Rows from block 8, named by matrix and row number. Rows with one number belong to one attention dimension. Each number is 128 + 24 x the weight over its row's rms, rounded and kept within 0 to 255. All counts start at 0. Numbers have three digits each.
# v: attention value (model.blocks.8.attn.v.weight, 256x256), inputs 0-127
# proj: attention output (model.blocks.8.attn.proj.weight, 256x256, transposed), outputs 0-127
v.150:131134136157167098109101134148113127168109131143111148118151156127145128178104149132120104103118144106159171109150126078137176157140107141148123162122078125124150137169096144139086149127161141082147126156097074129096133128081193151142166118114138104126172147094146131165165139106098119114110174148139126119090093144114134087134141136129142105144122117129128132125164105160172133142137
proj.150:134136106127166099122156091095131101106124131153147116143109128136116141111116131151120110088107154113086087089130129168147104103093137162126108122130069129088141111091141144121159122144098147146143123120125109100116152119134074136100130128147088104118179141109139139131112143091140158163105146153166160134147186117129144094112094102133126137138139168113121128108096126145164090112130
v.151:153116124125169098186144110107137104149114147116142117181138088113149127121095139128100138114126136105133065125107172179135169141134146152137165148096085129119113119156148125170136110113146139149122134152131131165137147167082156187128155124107123124094135113140127107114115157128168144149084140146129090138127085139150129102142142139153144155122073113167146123137143118132105151115137
proj.151:127173103146145124120152113072109128072127140116114137129101146169118132168158135145094147139115142124135110113108122093149115130120115114127079105146102194106127110110131139135103110141101140112117118152111130136135122167155157174124151126149113111096153112125106153125089126182106118109089138145090109116154168087091133151101079123088129139120189149080121128104087145121131171077140
v.152:127112124123084129124162160175118134117128173105151113124080134110106148125155123116146167140108128137120147131172113126197092130130140083115163098150148100122156107144127129112172094144123145170167142140149105120152114146145177114126113131132129140122122180114109094125138134144130080111133120145144080084126129113076116138128115111139135108144167129173141164115105122098132118166154
proj.152:105104127130150118163122133071117123138116134143173117127112154145071142095140158126121157166106126160130117137143109123102085118176124090161133134131146139133172124121161137108098164130151152142167147105109135182147156135172124141142147117160152122126123122112126117132141173146136094141122131156086139162119108111051131132152158141153113134095088106155161148143135161117103119130149
v.153:117104142169115115128115115138164150119108169122062121119154137112118114081143131122173108140147111134120115146122141173130159134150153113127147143119158106129110143159121128135142119053141139151074174124113135106123097133129075132087127158148137098092125165116121157128145151154135127199137103127127138107145137110133112084116139140134109129113108148141135085135145126133143146120135
proj.153:132151128130084133123139168121133161109159110116104146151130131126127141152122130118116124122144106126112119116112131062106153148087087101123146141125131147130102144126127080136130149126119116111128134123117107099126108145124165132150151119131117108176121148165103116117157119192109135108146151126106059085145081129162095128142095111103128122102127129100152113135091141103136213113087
v.154:144145111111093113156109128128090125140155136088116135148161177158141142114125109149107115135110117138158158213127128070129162134140164113149118180119095109165117113146097123126116153120175140077146101126112136142147109121109143128164149137157100165115144166133136062131116148127112150117119140105166144119073119156113137136126181128142137150125160092145076166126124107128085148163165
proj.154:148150123123143130166124130128080125167143112106124116078124112094119095139113129103124145109120114145106129116129117168069086119158153128143108100126140140147116102141166084129105114162118105142137091140148124153126137129072139129135144148109123183096156113127140090121128142076130135155116141097125137122112132138110131115106119114120088142148129133114092147116116091122154110133157
v.155:108168125131160173133110119066141120077117124120108094161132088141174134084109120098113099136142136144094102177120090103145146134082139119148131094112151143153128186109141137106119135124108101127039120134140077150133121106117072122086123123141131125122163124160096145165144133113125131143135097116125168181149130143172103123150109146122117149113135123121112079166121162141113124144115
proj.155:135133139108095130079103116202155131134148111127153155149138074120163149157139081112156111119147099107143137111148191133133186152103137151115154149123074124132123122133161142131177078129142124107126133136132118097128112122109116154086118105106145125156100135104146140114095099119122154116111127169180101082176117121158143136114150115127138107160155152124133107143138119146127162116118
v.156:106112088151114102131091173138109125074131134140091104113152103120129115165153139114121160141139114113144139139095079158112146119094123122145124092119163092163115123129159066106167156121120111111158109085127143101149160134120090159143111140151116134153068133116107125125110136166120099115135115100109162161127131137123117131110097087141139142132132109120078157135086128122145117172133
proj.156:140105161142095133128100120160128124172136111096114134128175127112116082118117151094156116162146069143131159141121123089077139139145136109136158159119186111134115145140094095125099114136134091100114140120138135132111141107108150096163123124110173153134112166128108116135137145109133115144132127117124140115116105159146100133128191131134114135110109111149134151114155113122133177184124
v.157:098098154116145153137096129175125126065126102114154137162095094153129131125088136097169134175117100127120131149151100084151163143111136151122090103084145162099161156096134151128128110131119133057145132104136112164135115151093150124109152132116058106145133134127116166099134147116126117118112146183122124139166174140140123152111155121123122084127150093139145102143112107137097168144142
proj.157:142148137112092120122141068129127129096145130149135154098132083101142124152183111129115114143149144117116144124108156123141134119123132132124131097154106103144130089137103103101140135131146130151081094096132143106135073131141096101116126150121151133165107050118139125078078130116130184146144118135122125140129127153151151106155140131123097126124140130112116119143162131088131131129134
v.158:094136174156159153174149096132109142156087130127066104105124150089125116108172121094165147137117179112140132108137146174119100116171143135153110135120107134125101133126119121127132088112131145187104151128100149130109143162147144118108129161142147131126153111105164171098174160144159122203114121108100074137156156104088096121134090164125098088131106144097157147165119153125149112100117
proj.158:123113125138096128085127119115138147084114162154119169163134171159124136107124158165106119115129172105124149117110113119195138120101105108092138154127124115131179141107096122142129155113133137119124141118094168108146119130136125128123112099141107077123101123151136148131168125165128094122136126156113140134113131115132128130157122163122151149082125109152145120143118188117137145154092
v.159:153127156149146063103099098128128106153127156091111137146140130153155106168111117138121153134108100127163158134185147149111119133117153125170156105044095116094141159177110145150098133143135146145145078169131124150112095115081160160139202131128146105107133137133153147184143126116113118119117178161123103121107080108136145092131178114167090103126069133136175142104166114128170151150135
proj.159:134137090166158117115155118053106130130122147141130091155097154162134127136122162148103130123099169112121089101106081122144106123105128149118083117131102159076127117099111152142144124148092138109125141138123113138115152127156136165132131129135096110092163126123132137156131128116135117132095158152134145128147202096105112127120075119112155148118145158123135120087086124137168120109135
v.160:132132181121095136119137124101165114108115139113115108158112131153156138165159114120190148162129148146127129154139149105148105141151135130087134114171177099110132099121156111113123104132078103133115149107108148134116120146078127109093116154159135122102117128105149161100114072102112115149115136127116152168149130137113119163099138124135106121135092136123126088118103140058072093067099
proj.160:091122186093120136111110160115106144160085141154118117119135153127136100128094145114111125143128163108118132134134093094106104139117122148149122158092204095124125166127069176144130155191123121108123143135166127143141177106111148143129084127101146156098132167121115162111107107105134092118122110146097165139143129091118082158128184133138148141148133135110134134111141121091130094127152
v.161:099147141186098124156076138097145116141135109141123125126152164120150147101121128134104115136140108104152148130111126097109144167144142130159083145114109186127145130096054143137107141130154113059137135128129115137112166101169145128139095127105134158111134134135103096135119160144125165073111135114171131118130121140153137093158122131138135135143139136105105084155127138138131168127101
proj.161:153134074124112125148151059156127125058164122114151178134156128101133121140147106170124128072121102162123128125134167151161122147127109134128160121130103135131108111117145101109143108134131110152140096112125139093113084139137117092107184116165130113159126144170125109161144132162140172115155136115150088092118102180149149106157075112106111114105144132120138138142129110139139141146109
v.162:100102149047126103098113108144145105118122132112144112101133096136103099148108125134138121123088108141139160143171123174117084090132109113152132122123127085148097133176169100149138147109156174205168117111141138169161111159118118110123172118115156134115114161177149171142122115129120127171134142164131137117074119117106143148132162096148110096134119137139137142124127128099133090143145
proj.162:116108157128155126119148166075114123158111149133130072133111117155127138100115151088120114161102143103152107122152066102098122093120113118111104094160157160137128130138091133154124146111145143120107168123111128139144149121124129150179090135125124175112100088110144145105109117119092088134122143120129173189131158076124123134091159107142145143116109145130113129105118150118111117084136
v.163:133151131144138055145147083142151108122122141120098137123146162166126132132139072142113142120134120154162128163123111127078164153098126112125119108151107098132106114130112159098109139103108122121141115107176126131129081124087196134106090133124109156121144132080183154110080127110137147132103090122129133150131122149130110150120179151126134122145156143142116120174123146128107112113123
proj.163:089176168097095157149123138107121128122136122124149178111122132093139091166107141123097140142161156136100136116121148092135071152148117152155120125114168115147132119103132149128113130190139108153145116134158103158113162138132149094138137130107178151152136145161127107132088131102145129135116103140102158136105136139120107109128145128112126144107138117108175141117124117083168088141131
v.164:162152167158132112144111129129145149160153143123157144180074168119132107154117114165123136162146084099197143180172089090124167131118117097126137103147099126144143153130111098117168116102130127131107134153129115141117147122149105136130141113137110129117152147157096138122055128088144120145144070067139113102161095160146149109118212108153123136146156132133122138093090124110099124143139
proj.164:125142099112143142142157099092131091117136133145150154101135164094123081142136105158093152099160178136127090129118124108111135185141105140134161113167158112100114130116107162156124106155126120133149112116143125109106120145120119085093153095146125136119112157150126167171142126123136164078135125117133138109136126100126122146168118099125114130117151126093108163131133095135132126124114
v.165:154151128102129139129144075066093148107144132130124155147104126124149100114128144128148133126137104121110120135113172067150136119155114158162147098108118117154158131123147134193128177114135129113137135112120103169122117118137122088119141103187175094120134119124108144135119140148066085142124165133167158088088122120140146156113142083140133126075124142109115168109098106188101122167115
proj.165:136086126127138137128122107141171096120089129144120089155163115155126129103136111111156126104118092130144116102112139176078127140121121161126155140147121099118099177136145162150131079095130157111114131124110115144122114131129110130109082127128132122132119144120090153152126140110082127151115169079161109120169137093121132141111136097125111146135130135131103144103133092151128148125157
v.166:108103101154164112104173138130096120105125138091119147109126159097154134100095174102136092092160144137102138149092132127148115119085096132118154090114158137133111127125106152150153155155144127116165117136135123112141134137092120125148109125133141136154102145155139085143155150152146137131107111132122131099123100128109102117173108080089149135141133136123133156112113101148134127133160
proj.166:176107072142141102138152123128138125124136125135148123136111131152093154128149113176128139080129099189136136134101128153138145123140150100129135166159095135149160128115156091128125094055133141117134146107111122094104096126098127137108152116133113116133145138125130113101142132109123137136150171106162113110135085139147142091145132104124113080115113139144137119145145140138117127141099
v.167:156129125111137148148150107157098120125137134088145108119110134125082116152139129096121141141116163116154141085131126130113132121127128146161138136108107134135107087130177137148105132133098126154121140093099134129120142163079167147129165122171119131113104120092152153108129094107174147168122153128127132156105095138112141164136181145115122144140096097169150116134130151134164075077124
proj.167:115140191122130129123112169103120116152108129110097087108121122130137125126087158074138127166135147103112143120114110128119108126122139145141113116132151122123121131135108151146131113143113126116118125153152115160142161111140110149133074140072148138091134129106142139128119123102121097142095107125092162160125176109114109142083137153127121152141131130120122118099122119122152104120149
v.168:145118151104132097109149088175118129083170133132132134065120152168061098161152107165093135133126141118106128111136125097143088068102121141138097122113164102166110103142186138159109131136143180161140096106125147134135121133058097115118171131154132129111115098132158129116126090142131118133123129159105143148099141110103131160113172104136127110122147130104143173073134126107131064104134
proj.168:106125172130142139118127175114119111159089107122115082139132108157149122101100146047139120136104115113132148100139091128099105125108127140126103098144156137134106133151107128149132117131123119109101137139136115137131166103120125166151088154099131180117128117098135137114109125096102087128101130133109151175131169099124101125094150125138136145132119136137128131109139132109136104107140
v.169:062153089097138123150094111139097128134120097142144126117131103145152124109100134066105082145091129104128138148133113130143094117091103120135111127151161123139129124115111128139113124152136107116142107125156133149122138137123125139172118091085168114160134164164101111122135153154120149091120159167156129115105115116125165129197107132121145090142101128145134136146133135116133155166121
proj.169:153120118146139118125138123141134128096154113143179144138087083119096136102139151179114131140106093151128125132159138138135112099144147091126130106109079145138149109095184080106122128078134130161122123103139138117136096129100133122158152143142123149149137099138150099103111129131101124188147152113167141107151119157144147099093134099122100099116124168139138122177100155144118116120145
v.170:114117116146127103168150132145093103121139142132140132100110140167090118135150144138110097127144140112117167140109136128105164078130092180136124120137129143160132098152161102128124196141147147089102131110116166113152120156095140153182140118166122107082129066128172111095125114149126140148160146141160143140134161126126157128099186131134100164144123121092126139151177120139152115110111
proj.170:114148149126135128134101163160129096123116100124096104131152102144135113100115123054157138117094111136110149097133132159113103141103118143159111106115150130138107115175131107139119090142115085124120096157160126099127142112121084148104107142083150175127148132090116124120125136078119107134104132144101119133107189131134111121108130130123115117133133131135120147126115110117178109151134
v.171:119102136134086145128126133140179106095128055089100110113127148109125111133114133129095124100125106111108149171142127146151137131123186150138142166090132100169091177120086139134180150120151085138094146070175166142096116094169107143141101112104132129127144128135151101112114130150116156101136128136144136107154140135123135146124130116137151119127139138075115096141148145146126112157117
proj.171:135140088136102131156133119143137118068149166134146146121122108104117094113157124158115135120128109143127151144151120121132115139114087101108120125167130164125114123143121106123136136121142150143145147104072129123131100130127149102159159120182117143140090111157122153148139138151121172116163131104160104143115082129139139103147079095152097094094107175127155155134142117122109170103124
v.172:139130118143117122130149087156203137110138110143123112121170109098116164135114125137145147102094123153154117146083143130127124130128166142143140149096150112165163132120142153121138120148174170119135121130099144144128109142144135121093114135116172111119105105120140116114096136128128094089150114137123104150133142132142096124083125124091125102129162116116132129173105129139123122130105
proj.172:052108128151119108110060184153133142122098151171087147154160123146151152101130115104141094170148098099132138137151096079133126161104121131123096154082154136138111136142112121109118155110133121131131176146099125152144154129120145167132079139132135131150108134147136125100137116164108117145115099149100145190130150134138123126117134152188155154137122122147140121137115129111128141142136
v.173:099141110129085139125076124089168149087110128154106129144102145111132143121130140184129120172112095188099139131162106172156138176136123139090146145162095143142134132103112098155127117092122135139112122129191129139110125096138105115090098081130121090123124145133148159138100100132138131113142155097106118131087097131128111123125158099140082152097139119084121144142090089129112128121156
proj.173:134124044159123105142121116140149107089124135159139147123166156109145134111135107131082125094134138107147144120129089087087120165111117116116135132150161126123099144148119151138122146143131149136127145129106135120137126117124164123140134109174128143146102160159127169174155147146096167109133147108141128152130111099098137101165105097134111146124139156121136138115153117122094158117130
v.174:131146094158119105119101149133128103130150123130162093123136158163114170101153169138113126120182131101136161122141133101116128147135176143138115202146124162105113114090099129109134147133135078094125145114107136102125157115109105140129124121091105150113130166089137116130116152167130136096089109113112080108196138159122115149126151153108156140157100094115114124133124106153155132119111
proj.174:152148125132115149146148111149146152092160139063108124112118127090130129159116113094126137142116131151111149126121173133185128132132133120115113106158092153148102134140169102107131121106130129175148104120101139147123087139160135124156164155137135102162124085144142100143106152156156167109133091140098073140098099171137126099133072154117131128091118117119148151124149120157122160125120
v.175:141142116105103091106134114132115096119127071153116121129138156132068133085122143147095109120157128107167123143150117158114125117139115127107136182140123111130119129139111102113113137139125161146160103096171146156123151116110133131110137082097112137143141105157145113114124120129116139145108120131117103148139099138112127140159109104131158125127096137105131151114174141140174112171140
proj.175:162133100166132120130127137154120134072148114091120100119117105136139166099147144077134128155068099117131167127140146138159118120115135095094101104158095165146133113118163090118136127070140140152104152125080150154148079121166139128168130142163123133135119106146138134126111142182131132148129119130122124179094121155122142102092047127127124121098113156128120136135137155146110149093114
v.176:145114127109101166086124141052146163124095115176142118144127112101146118116098173103131126112101109086121111152142137135164118102138129103122125152127160123102151166083125160136161136116091125152148130117137125153170163136149135125114118130160127161132090175136120114115099110094120132096096148107135133108104085148143096167110105129130164134123102149130081142108109127174072128118138
proj.176:146105112122139145112138111125144137143124159135126112122118121123117131123149116154120126126113129098134124166147122133134144101114153077092123112154128122124129171162129148118128166116134160138120157117079164154167091126130152126171134147153120109156113101121105123103117144144120150145129132124137102144119079129137156144141103130165154126117096128131111138136135150140067137117146
v.177:104141107137128107116099103194136077160145152109127107131103170137113157129121154146116093115112150108158143161123146127112159119165127136156103163105109138110107127122085104116123135121197111095124145103153135130093118133119140117128147124111111148125127114120148123068134139144125147149153096123115106114114127121164093129131167153182129146124143129136139138127166138158152125114100
proj.177:139124134149114127120148112150139098057163142074123129102111092092123115145137136131131091154097109121136124103155179122150116121116126122112092075165103157130101074107120071121159117123131121158180113080142116099132073124135112098126136105128126122121128104146110124136111128164135161173147119115128099130141132151167139137101089119129134105093138139080096158152109126130187131145104
v.178:116136110142080151127176109072183137112120109144109117111137133097176126135146136099161144126127080157121096098124149119142060142137118162124149136118182122158160140104087121150125132142136119091115161142151112159127088087158113121140097064100145108190107131136102148145135146123120110124126131117157109119135117146178101100133133128103177117099167164104119120151122130116072142166104
proj.178:136106047137135115144121101141155111099118130148131126166163151142118136109154096171125139071131108162143138136118131148111151131128149115115173193126117120109136184147156150121127102077134148112097134134106133121129105130110150136119125125179106100164118155131098132153178140127103136128138166108155117115135089124124133108180120103120100136151099112149129140126161116148087145143144
v.179:168094116165113125122127159139140167105122165153119127114069102112163142116108133120175131136109136104142124134150093143139136154122140114158169085138122112088137129145106164084149106151106104112096161159149102080111117128147164118113106199110117146137153165103137112136153104137156100096109104135096128079138114118098107106108118192103177105173106127125127135128114145094129139135153
proj.179:110138130133103124142141140072101136173149157150168145082129132117105111167115137207100146136169176135093116156102118093148132113126128115175132142102158121122166123119124114114116181147119111108153137119122113121117154138143146120127168118140117096113140140099131121140142135105177128119132100160107150122126115116101129129145143140128105114131137132129155105137096135097132087159110
v.180:143112122138141147142113099134144131123124153130102120084143154145186128114171130122093144116110170113086096144097144161124108161114158153107126139144132126153100135106163127095123111141190101123171074131134144155132166103152120132129106162116088111128145162116118162090120102106143158161165136104133130152133134158151120128165122127193105107096186142121155129133093135144090083128142
proj.180:112119120133123122133119153178152120099123110111123151144122124082106107112133118092132158116092055124140143095179143115134118121090099112082096132129136141143108161163134134106095157165134139140097131132093152145142114105131159095173139156132144155170120124155139114129105120110138152125137123126142093114123095156128127087138069106143144142122083164095172146153142128115120157113167
v.181:126155108116148117135111129163164129098144133141119115137146174182119143118125097107107120138164100157139137105102084169124119136128180138138121140122132151141109146133099119138138151139167095089116095129141152113123142142135105116165156123083131173131130138101141105120107155113122209122159122089168125114175130091119112181149141124130083131103140171148109067120166101151128084119108
proj.181:145140099140139119167139091140134121062145113083127136144150133105145122103138129088141142118097075145144126090126158143143130133138109128098129131165106178125103116123136099129150069110141144169131103137100106134099088131148140121136150112144117131122111115158160132175124152167130143098127129115152079133108125143110137084138053109105118127118132139103136151114157112141150186091125
v.182:159139117126148113098130151196114113160166116115146113105167117162103151118111131139141097131127134116122124117172115192089101109125124095121094147125123134116081134153173112131145076140146113156116106101119157122121130147102186111103128121136090119147119147167128133112118106119161151168114090152134085133179091150096147164148147133143105135167127134114122154109120120081146126118144
proj.182:132124176123140136118149151095089170161149144096130101115077104110123137122108153078119130189100130100125118140158100102147118090128117112124074073141123162138138119132104098123117195158138119161130139123111156162139140115133152143201133158111150152119128074112172118083102123146153124131124096157104142164103122116139115135088138155141164119108126131133145119135127164119130128102128
v.183:113133156136167114150087103126096077124147151111141125126133138176135123138161076123076103110161155084169150134155191114114137115177142132123138131098089139095138112181153115115120129132126124115153111120137148109108126147072092131142138132160092127116121085112121105106126117139151177148138118139124125144168165130143154119102112110168083128129107120121165100121131093148152137136127
proj.183:125159185107113148120133130170116125102152119070108127107113128095120104145102151080147126152104102130110133089144169145149101112116122153135116102120133134138097097132127101121132115163122112151145088131158130127132120122139100112121144144086152151099111123128141114129105113110149136133122104115096100100121149152150119141122113150111135119117137108106121144124134132116185111128126
v.184:134169101124091114148105114109129151114128141145120153141103148143111139135116126157117155129148154118110097156099142142143121131160144142141073135153135122137127110115068094163113140131164083117116162136143118120110138136124150146133080089132127163109109102078117110077114105148122125121124165094132165169109091133183109110103171069127152156084170153133127096125126132134118139104100
proj.184:152129086125117135159132085165143099096119118130131125146187127124141095127141096118137138055114113154120152108118139159123117152125097155142139134126129116119100138149135120133135087127126110104138101120127107086108133139127104113095150122127126123166152151142102117165152141116129156086119158118140100115113150152134117118166103105123100128127137149115137153091145091140150132167107
v.185:130160101093157151108113152124082099105102152116101118111164182164103106097132161121142133124132163081149138114147131137122124129115118096157130131128101115141135095160087174128117162163129134110171170162130134143137189152105151099128104127110103152127131102132114068118142160146138144113099153114133149143129140120092150108126113131094169128149104132099121158106172114143110112193132
proj.185:191134119128139127113162122147120125123146137101142096112112082150118155162142124130152123110094117168106153126113155182161126087117131113138121081152095144160136105183192085120127135087128106118127117112115144108136076129125094131116157162108129100158156111097084101083110127089131149157121137123112108106117145159180145143121133127120128116118126128160137104138127147124154080147103
v.186:109162135110170130134118157126107103142141110158157140107124138131094100109094159113093118113121123116120115119133141106122113123165073102131163156104124133154169133130128107178120150158196143133158098117130130119155166131121103103122158073127124141145120105137123138144150188139070181111135172158143107129104128146151151112148121112137156117132143132130108173130145153115143115165122
proj.186:168109089172159117133126121148141105079127110092101085156135098149128170090144138096149128136085084121144148123137140165116136111131150103103137125152063145125135140130197106124121075047127149155086143144102153152150081111125128144157107158135125135138124103126126120129131144147091117169113150119155122159137140140127131114081090127106109138127108131141110139145149137176113168099149
v.187:102145184122112133121094125067124091085148142131129126131136093112137117116086091109131119139112106121086079107088152090128144104152150155130141157184159105133095132120078145112126104127133122132119114102145149122118148122117122132095077148131125068113132144180123138105112102107129118124155090075104163185109185105141158129125115120127140146147121137077136150150089106108105131125121
proj.187:160103142081109156110136111172127151100105133127114140124096129131101134169113144139118135104089126101137142134174151179118120093116136120106147114112124080147120151157153160118123189163136145114135143110146153148187109120104136129141122150116168156155115129137113115077116092124096144158123144105130129058133091149166131152142201126158172151150111143130141108137139126107104094140182
v.188:128151151156097147151139113069129126088062138120121136149136098156176129152142115122124103151084105136141112143108113065127109093059128156090115113151106130158149150142085141120148104112109123095109142122075097122111143119131113110109081105132123133143146110117088106105155153081089119122144160092147142123123146122121106132159098124135118082134140125138151127175089098113106145110120
proj.188:114112130109130127114109102151154100106110102157131184159131153153099117149120120176101132090153140120156128120124143154107132158145146137128176182095136066124134151104147178121129103149134146110127125121198121124144120118092114111087099114125148131127137182161109123112144111116091103182132155096145169057161124139142123130164190117114131128164131098112121137149125109110129115166158
v.189:169111147134131147146128125097136123141119163123128101139110110087146159133118128110169110106142096123130103142171105099146116194143154092109133105158110121111159123118071154102127076129102134101094113147179118123101141150147115120110070116149094152119129146112097116139133114108150114118148101122104137134161129124142115099127078162125153129169107130091111130115073124132128153142147
proj.189:129125128127122132105139118112129153164142157139141159108100141100105116172126126205102133131153159117118108162132134101163135109134149102130141145112130108126163141111132142106122183152126135143149137115107151144135118139117169115140160130144128099137124127139121117105121118132156149146144111150124122110124065142136130145159149144146146104130123111134139121156132153118091109146121
v.190:096118143170107127114099147143162156142124110122100118181139095135140077183147111099135109107135139152105120183118135118107126142075156109081104189118124177114060158152117124111121094099121135130125142141118105140114130122144164113099099136103106183130143130132150086118109133137126141101151131154137160131141126111145118076113118155154108154146150102101144097141116129142144132097137
proj.190:113156147115107123117122105145113152106157142132150213111105154103127108137132121163103128131145140111116126150170131116158119148139114122117130114105160122137130072089089130116126177208138112160171108104164148103143128137137121102114169105125128143112112134165117132114119099163154154132156111136129123079133099164163142158160137134145145086112142126102132115169122139091130123157123
v.191:092113129105187125097141107144131127116113114110169135118133106131107112132128103107141125143089139129119159112126147199114104095153129145128162129139135125157125146171158136134096127139115174153147071137063158129133129141099086134120200133145180111104117088157158138136104097120137113156118112140095149157100126129144154164114123117136094102117111145137111146132152154109156086144135
proj.191:121124173109151130101113170115127119149103113125104088148111122164143160094111157059146099174127117080145128109143096128096141119126135129094115116145132143135107110124093146141128135113131146095116157127137120149154145112126102151138081133105128146090109117118143161102114121127101104135118127120128160154142167099137129154097153128148149147139125139132085117118135127130119126082131
v.192:140131123146144085147184159176104096080136133147132094129099187159120129128148122123124166116114157104118142096128120166093085142181115137108128160105144145143125088158122133080152122110110124125144155143128136091111144115115127178170116118085110135120090165123148081124172148169125098121114131111121118130096128119147151156093133097145142143150125144138150138148149147101161139114118
proj.192:130136154140104130110109120124115082150156135118110123077158043098093122138100147160128150102149125137099114089114162083116131103116144153181131127132093138107140092137145104147087143121142115125130116110141132138137138151145110113154114140110137118132124100064127071100090152071140131139112154153125074107157124137133127189135169103121148088114135106149109092133148146131150138163109
v.193:111076140101111145170134105071097094104155084116123111093159091152145160134124134099105164121099167151076108132167152157120149116150130144104127149154162123140130113078114120121127104097204143095148156075115131164149133158124100140134071165131143155121152098133101135124118148171122102156146140122116135155104124114123148135119136102145160123114098133102080132143094165147107129128126
proj.193:104117142155145152154133141105127135106146123107127140153134122104162132167075135113137131103112124115126109134156159071097131165138125117129112087136118159159138163179137120111154098112132125154118147129132139140126081125127132139162150134150136174150128094160133059142140160066119132142141146093113114137150132128118151119141072110116128109167114092122138126092141117143112096098162
v.194:123158139144158124130152144094117119148102099152112110139112070120140102105136169190107150125182138153123100122121154072177155133073138132176138092130082125052120148133136157139107119143136155167112137153111104139111114137156126150133172113158106101100168103138112110145130135097128111139128133119123167162147140137159095113125140096115099134136079102136168114121129160117138146113124
proj.194:158141091117147119119132072124143124117142146101113142126132106135134098087170081149142119107160120122169131133164123184167156127117122138132130147159075112101113109127094131140131118091123126112159115118141120117113132142134121119117173160115135115151114105144087149117073123186114151144136112155161143108121148129164134107089135140136114143126138116124122150151096116146120119138116
v.195:106074134127145193157139112111133169108138122150092169129139131096158135140162126134160149124106090146096103081130145140133135150123135144152133126122159167091133096096085141126123113201161120089135182127120109113140110118169133096093117128116116108188133124163090089165118163130130091131134137151139087126139132137104105133177097132100129098143131093131143152114111111122118159136137
proj.195:077111116142143171156128131090138196135136128163154174132148137104163087143122100142136118080142098097150092159139164096117152131177097137163124120139142127137147150147095139126140124101105122144172149101123125120126117136135128123124154121231115092122107083157135094123152147152101122141149129118133125102135131143124127130128082116147134125150085117132150140093111090109109089112159
v.196:154175107163138177149115117079091162151169122161151114157149057109109109131113142150109100146128089127164115166150155105132121125083164135140148125121168141106137142085141116109093086098131114139108119110128184149135081154132093054148129129150116130146130101119088166150116133096100181112094111118140135145114139171129131167121142122123138145136129128136104114122134127123102126081135
proj.196:147130137127167134122132090150134139108150158093079135140109139118163098160135079111111141122103122115161129129158129131169153165133105141088142155128092127135139155170106128100125068126129102129128120126166135137115095116092177139160151163106163167148159098160118143166131125168116128117136124157139109129119151167129106110148104137078125138143125106100120148123105118129122124159140
v.197:136179135143082139103133151171055110173136108146156148073090102156126110168098163142120141126129112159111145143159109091115113149100131156150104106093154176077153099150109124143089132168074099164089120164125096110112129099139139130126103122092111140110132161091105125138109151092142146049138094148136123138117099152153132100118136136137114128124147116104131127132107095096120184155108
proj.197:168158143141101161154115105166114147109131148138126125098130122141124139121104071124118120100150104091113129114123156143178133120095116148122164172081132100105146120163150124116137137118126123117105135118129106116115146097094143171119142139122128096103133126110132137114132136139123140131145133143138110111117120159156128072137117126117079116125139150129175113141112116077149089186132
v.198:116107156172142114119147129180132117122132131104140131129102173164121136125134137080118117059134173130158158125148123167132154140079113138110118081113072148118095121148133110117158102142178137157128151120114142088127116157181102146117133143154106126136114121091163099113116096151125173117123139116157111105116168168077128111109149135117101131144131125110141142092102122109146127133147
proj.198:179138152132151120142130157103125114106098179154154125148130068104070136153127136127112146132141155051117137129135120110161129100119137109153095103162202124128115119143113110148109152104147107123138135114126100111114120144132137134124139103118152130149145116135089140120089127086135122160135125130112096138118143131133138086118135111130128137125140154102140097138148131104190089088120
v.199:109112158103105138157127084094147176072165116135148164162117134136120137122106139133104145123113136134141078121095120142156137120161162118123117141145178122136115148083156087156158153119171139116147120099116166090148105162163102126122131137158151139161115098140108155138121128172137145157097122130102140102107116151131103164136092094165111152128128136170124131140098140147124108169116
proj.199:086110122151130117150114181103140160123152080134141127123117143143149149128137139084175130141095125163136162148143134121112126198154113119098124092123140179154127157154129127129135112143115155112139142141120171142135135116091107138121099112142138190168121144141149139125194142106105111138123144097126113151145104109078116104108116123163120135131107172109161153108135127131109167094143
v.200:148112109126101118119147140182104118059137116088148125120115161155154155134153137134153116116137114126152142125138086124131072141181096125117118156135169117146127096154116161103158106129087137150118147170145170081119102120139143152156099136094121155096116137121153093096179108171161097090131120109177090113136127102150179169100122138130153129147151142166143118120166168097168130144155
proj.200:121137146136098120109119110133122117164150136128099136071155077109105123156128132164115148130131143136113126115101135079146125102148128156178141155097103124135137080121111109134067139123132107124147088108147126138140127162147119102147104125119136095132151114083126100087107141131147111133128135170110076103150120145140094219158167121129156090100136099133120094138135134108128156167102
v.201:106125158137157127132107106129172138146151132115110107106114087151155131096143103122137141153140109139138155116112164151176154099106130153130128093114065096109106159096133103146111158122122134128128102116141079106114102127130143110060136176163108104156136122120157152126093075108142142161093150152102131126175133132097086101093132150133119105137132172124162117099119124140092130160140
proj.201:111125105126128122131124182117146137148086137155178126163117176113118128102136154119132105159146155107128143147118080157092119126114132112130097102132181121132120130104132174147182136156129124102134152162115105090089179102145103134084121095117107129113107173134157161144144091107139121137125110078118191136127122078102127110095120147148121166163139147124125127125123129137170113093126
v.202:145095072110103151164164138140127137084148121134111163122137113102147155156130158138099099113143141141102129153119081125126125145122130130121104146157139118148121088114121115139125086134140123105132099116143186103111105124080107064170100122132113140149142135177089099143129113121151102122166129075106170149083157121130130183153105134102142141157151095100080145126126157120129130105172
proj.202:120133136130140130100110092143101153153156109117070138113135146139152106161150122132117150119070134163132132144130136110162129155165093131090147162100101135149130134133101113104080091144129110133120093118143160137183094153116176103143125143162137123117177124131148152116162131151135112082151122180115094111108139184107082176157130128108163115128123136107121131129126151123056168144097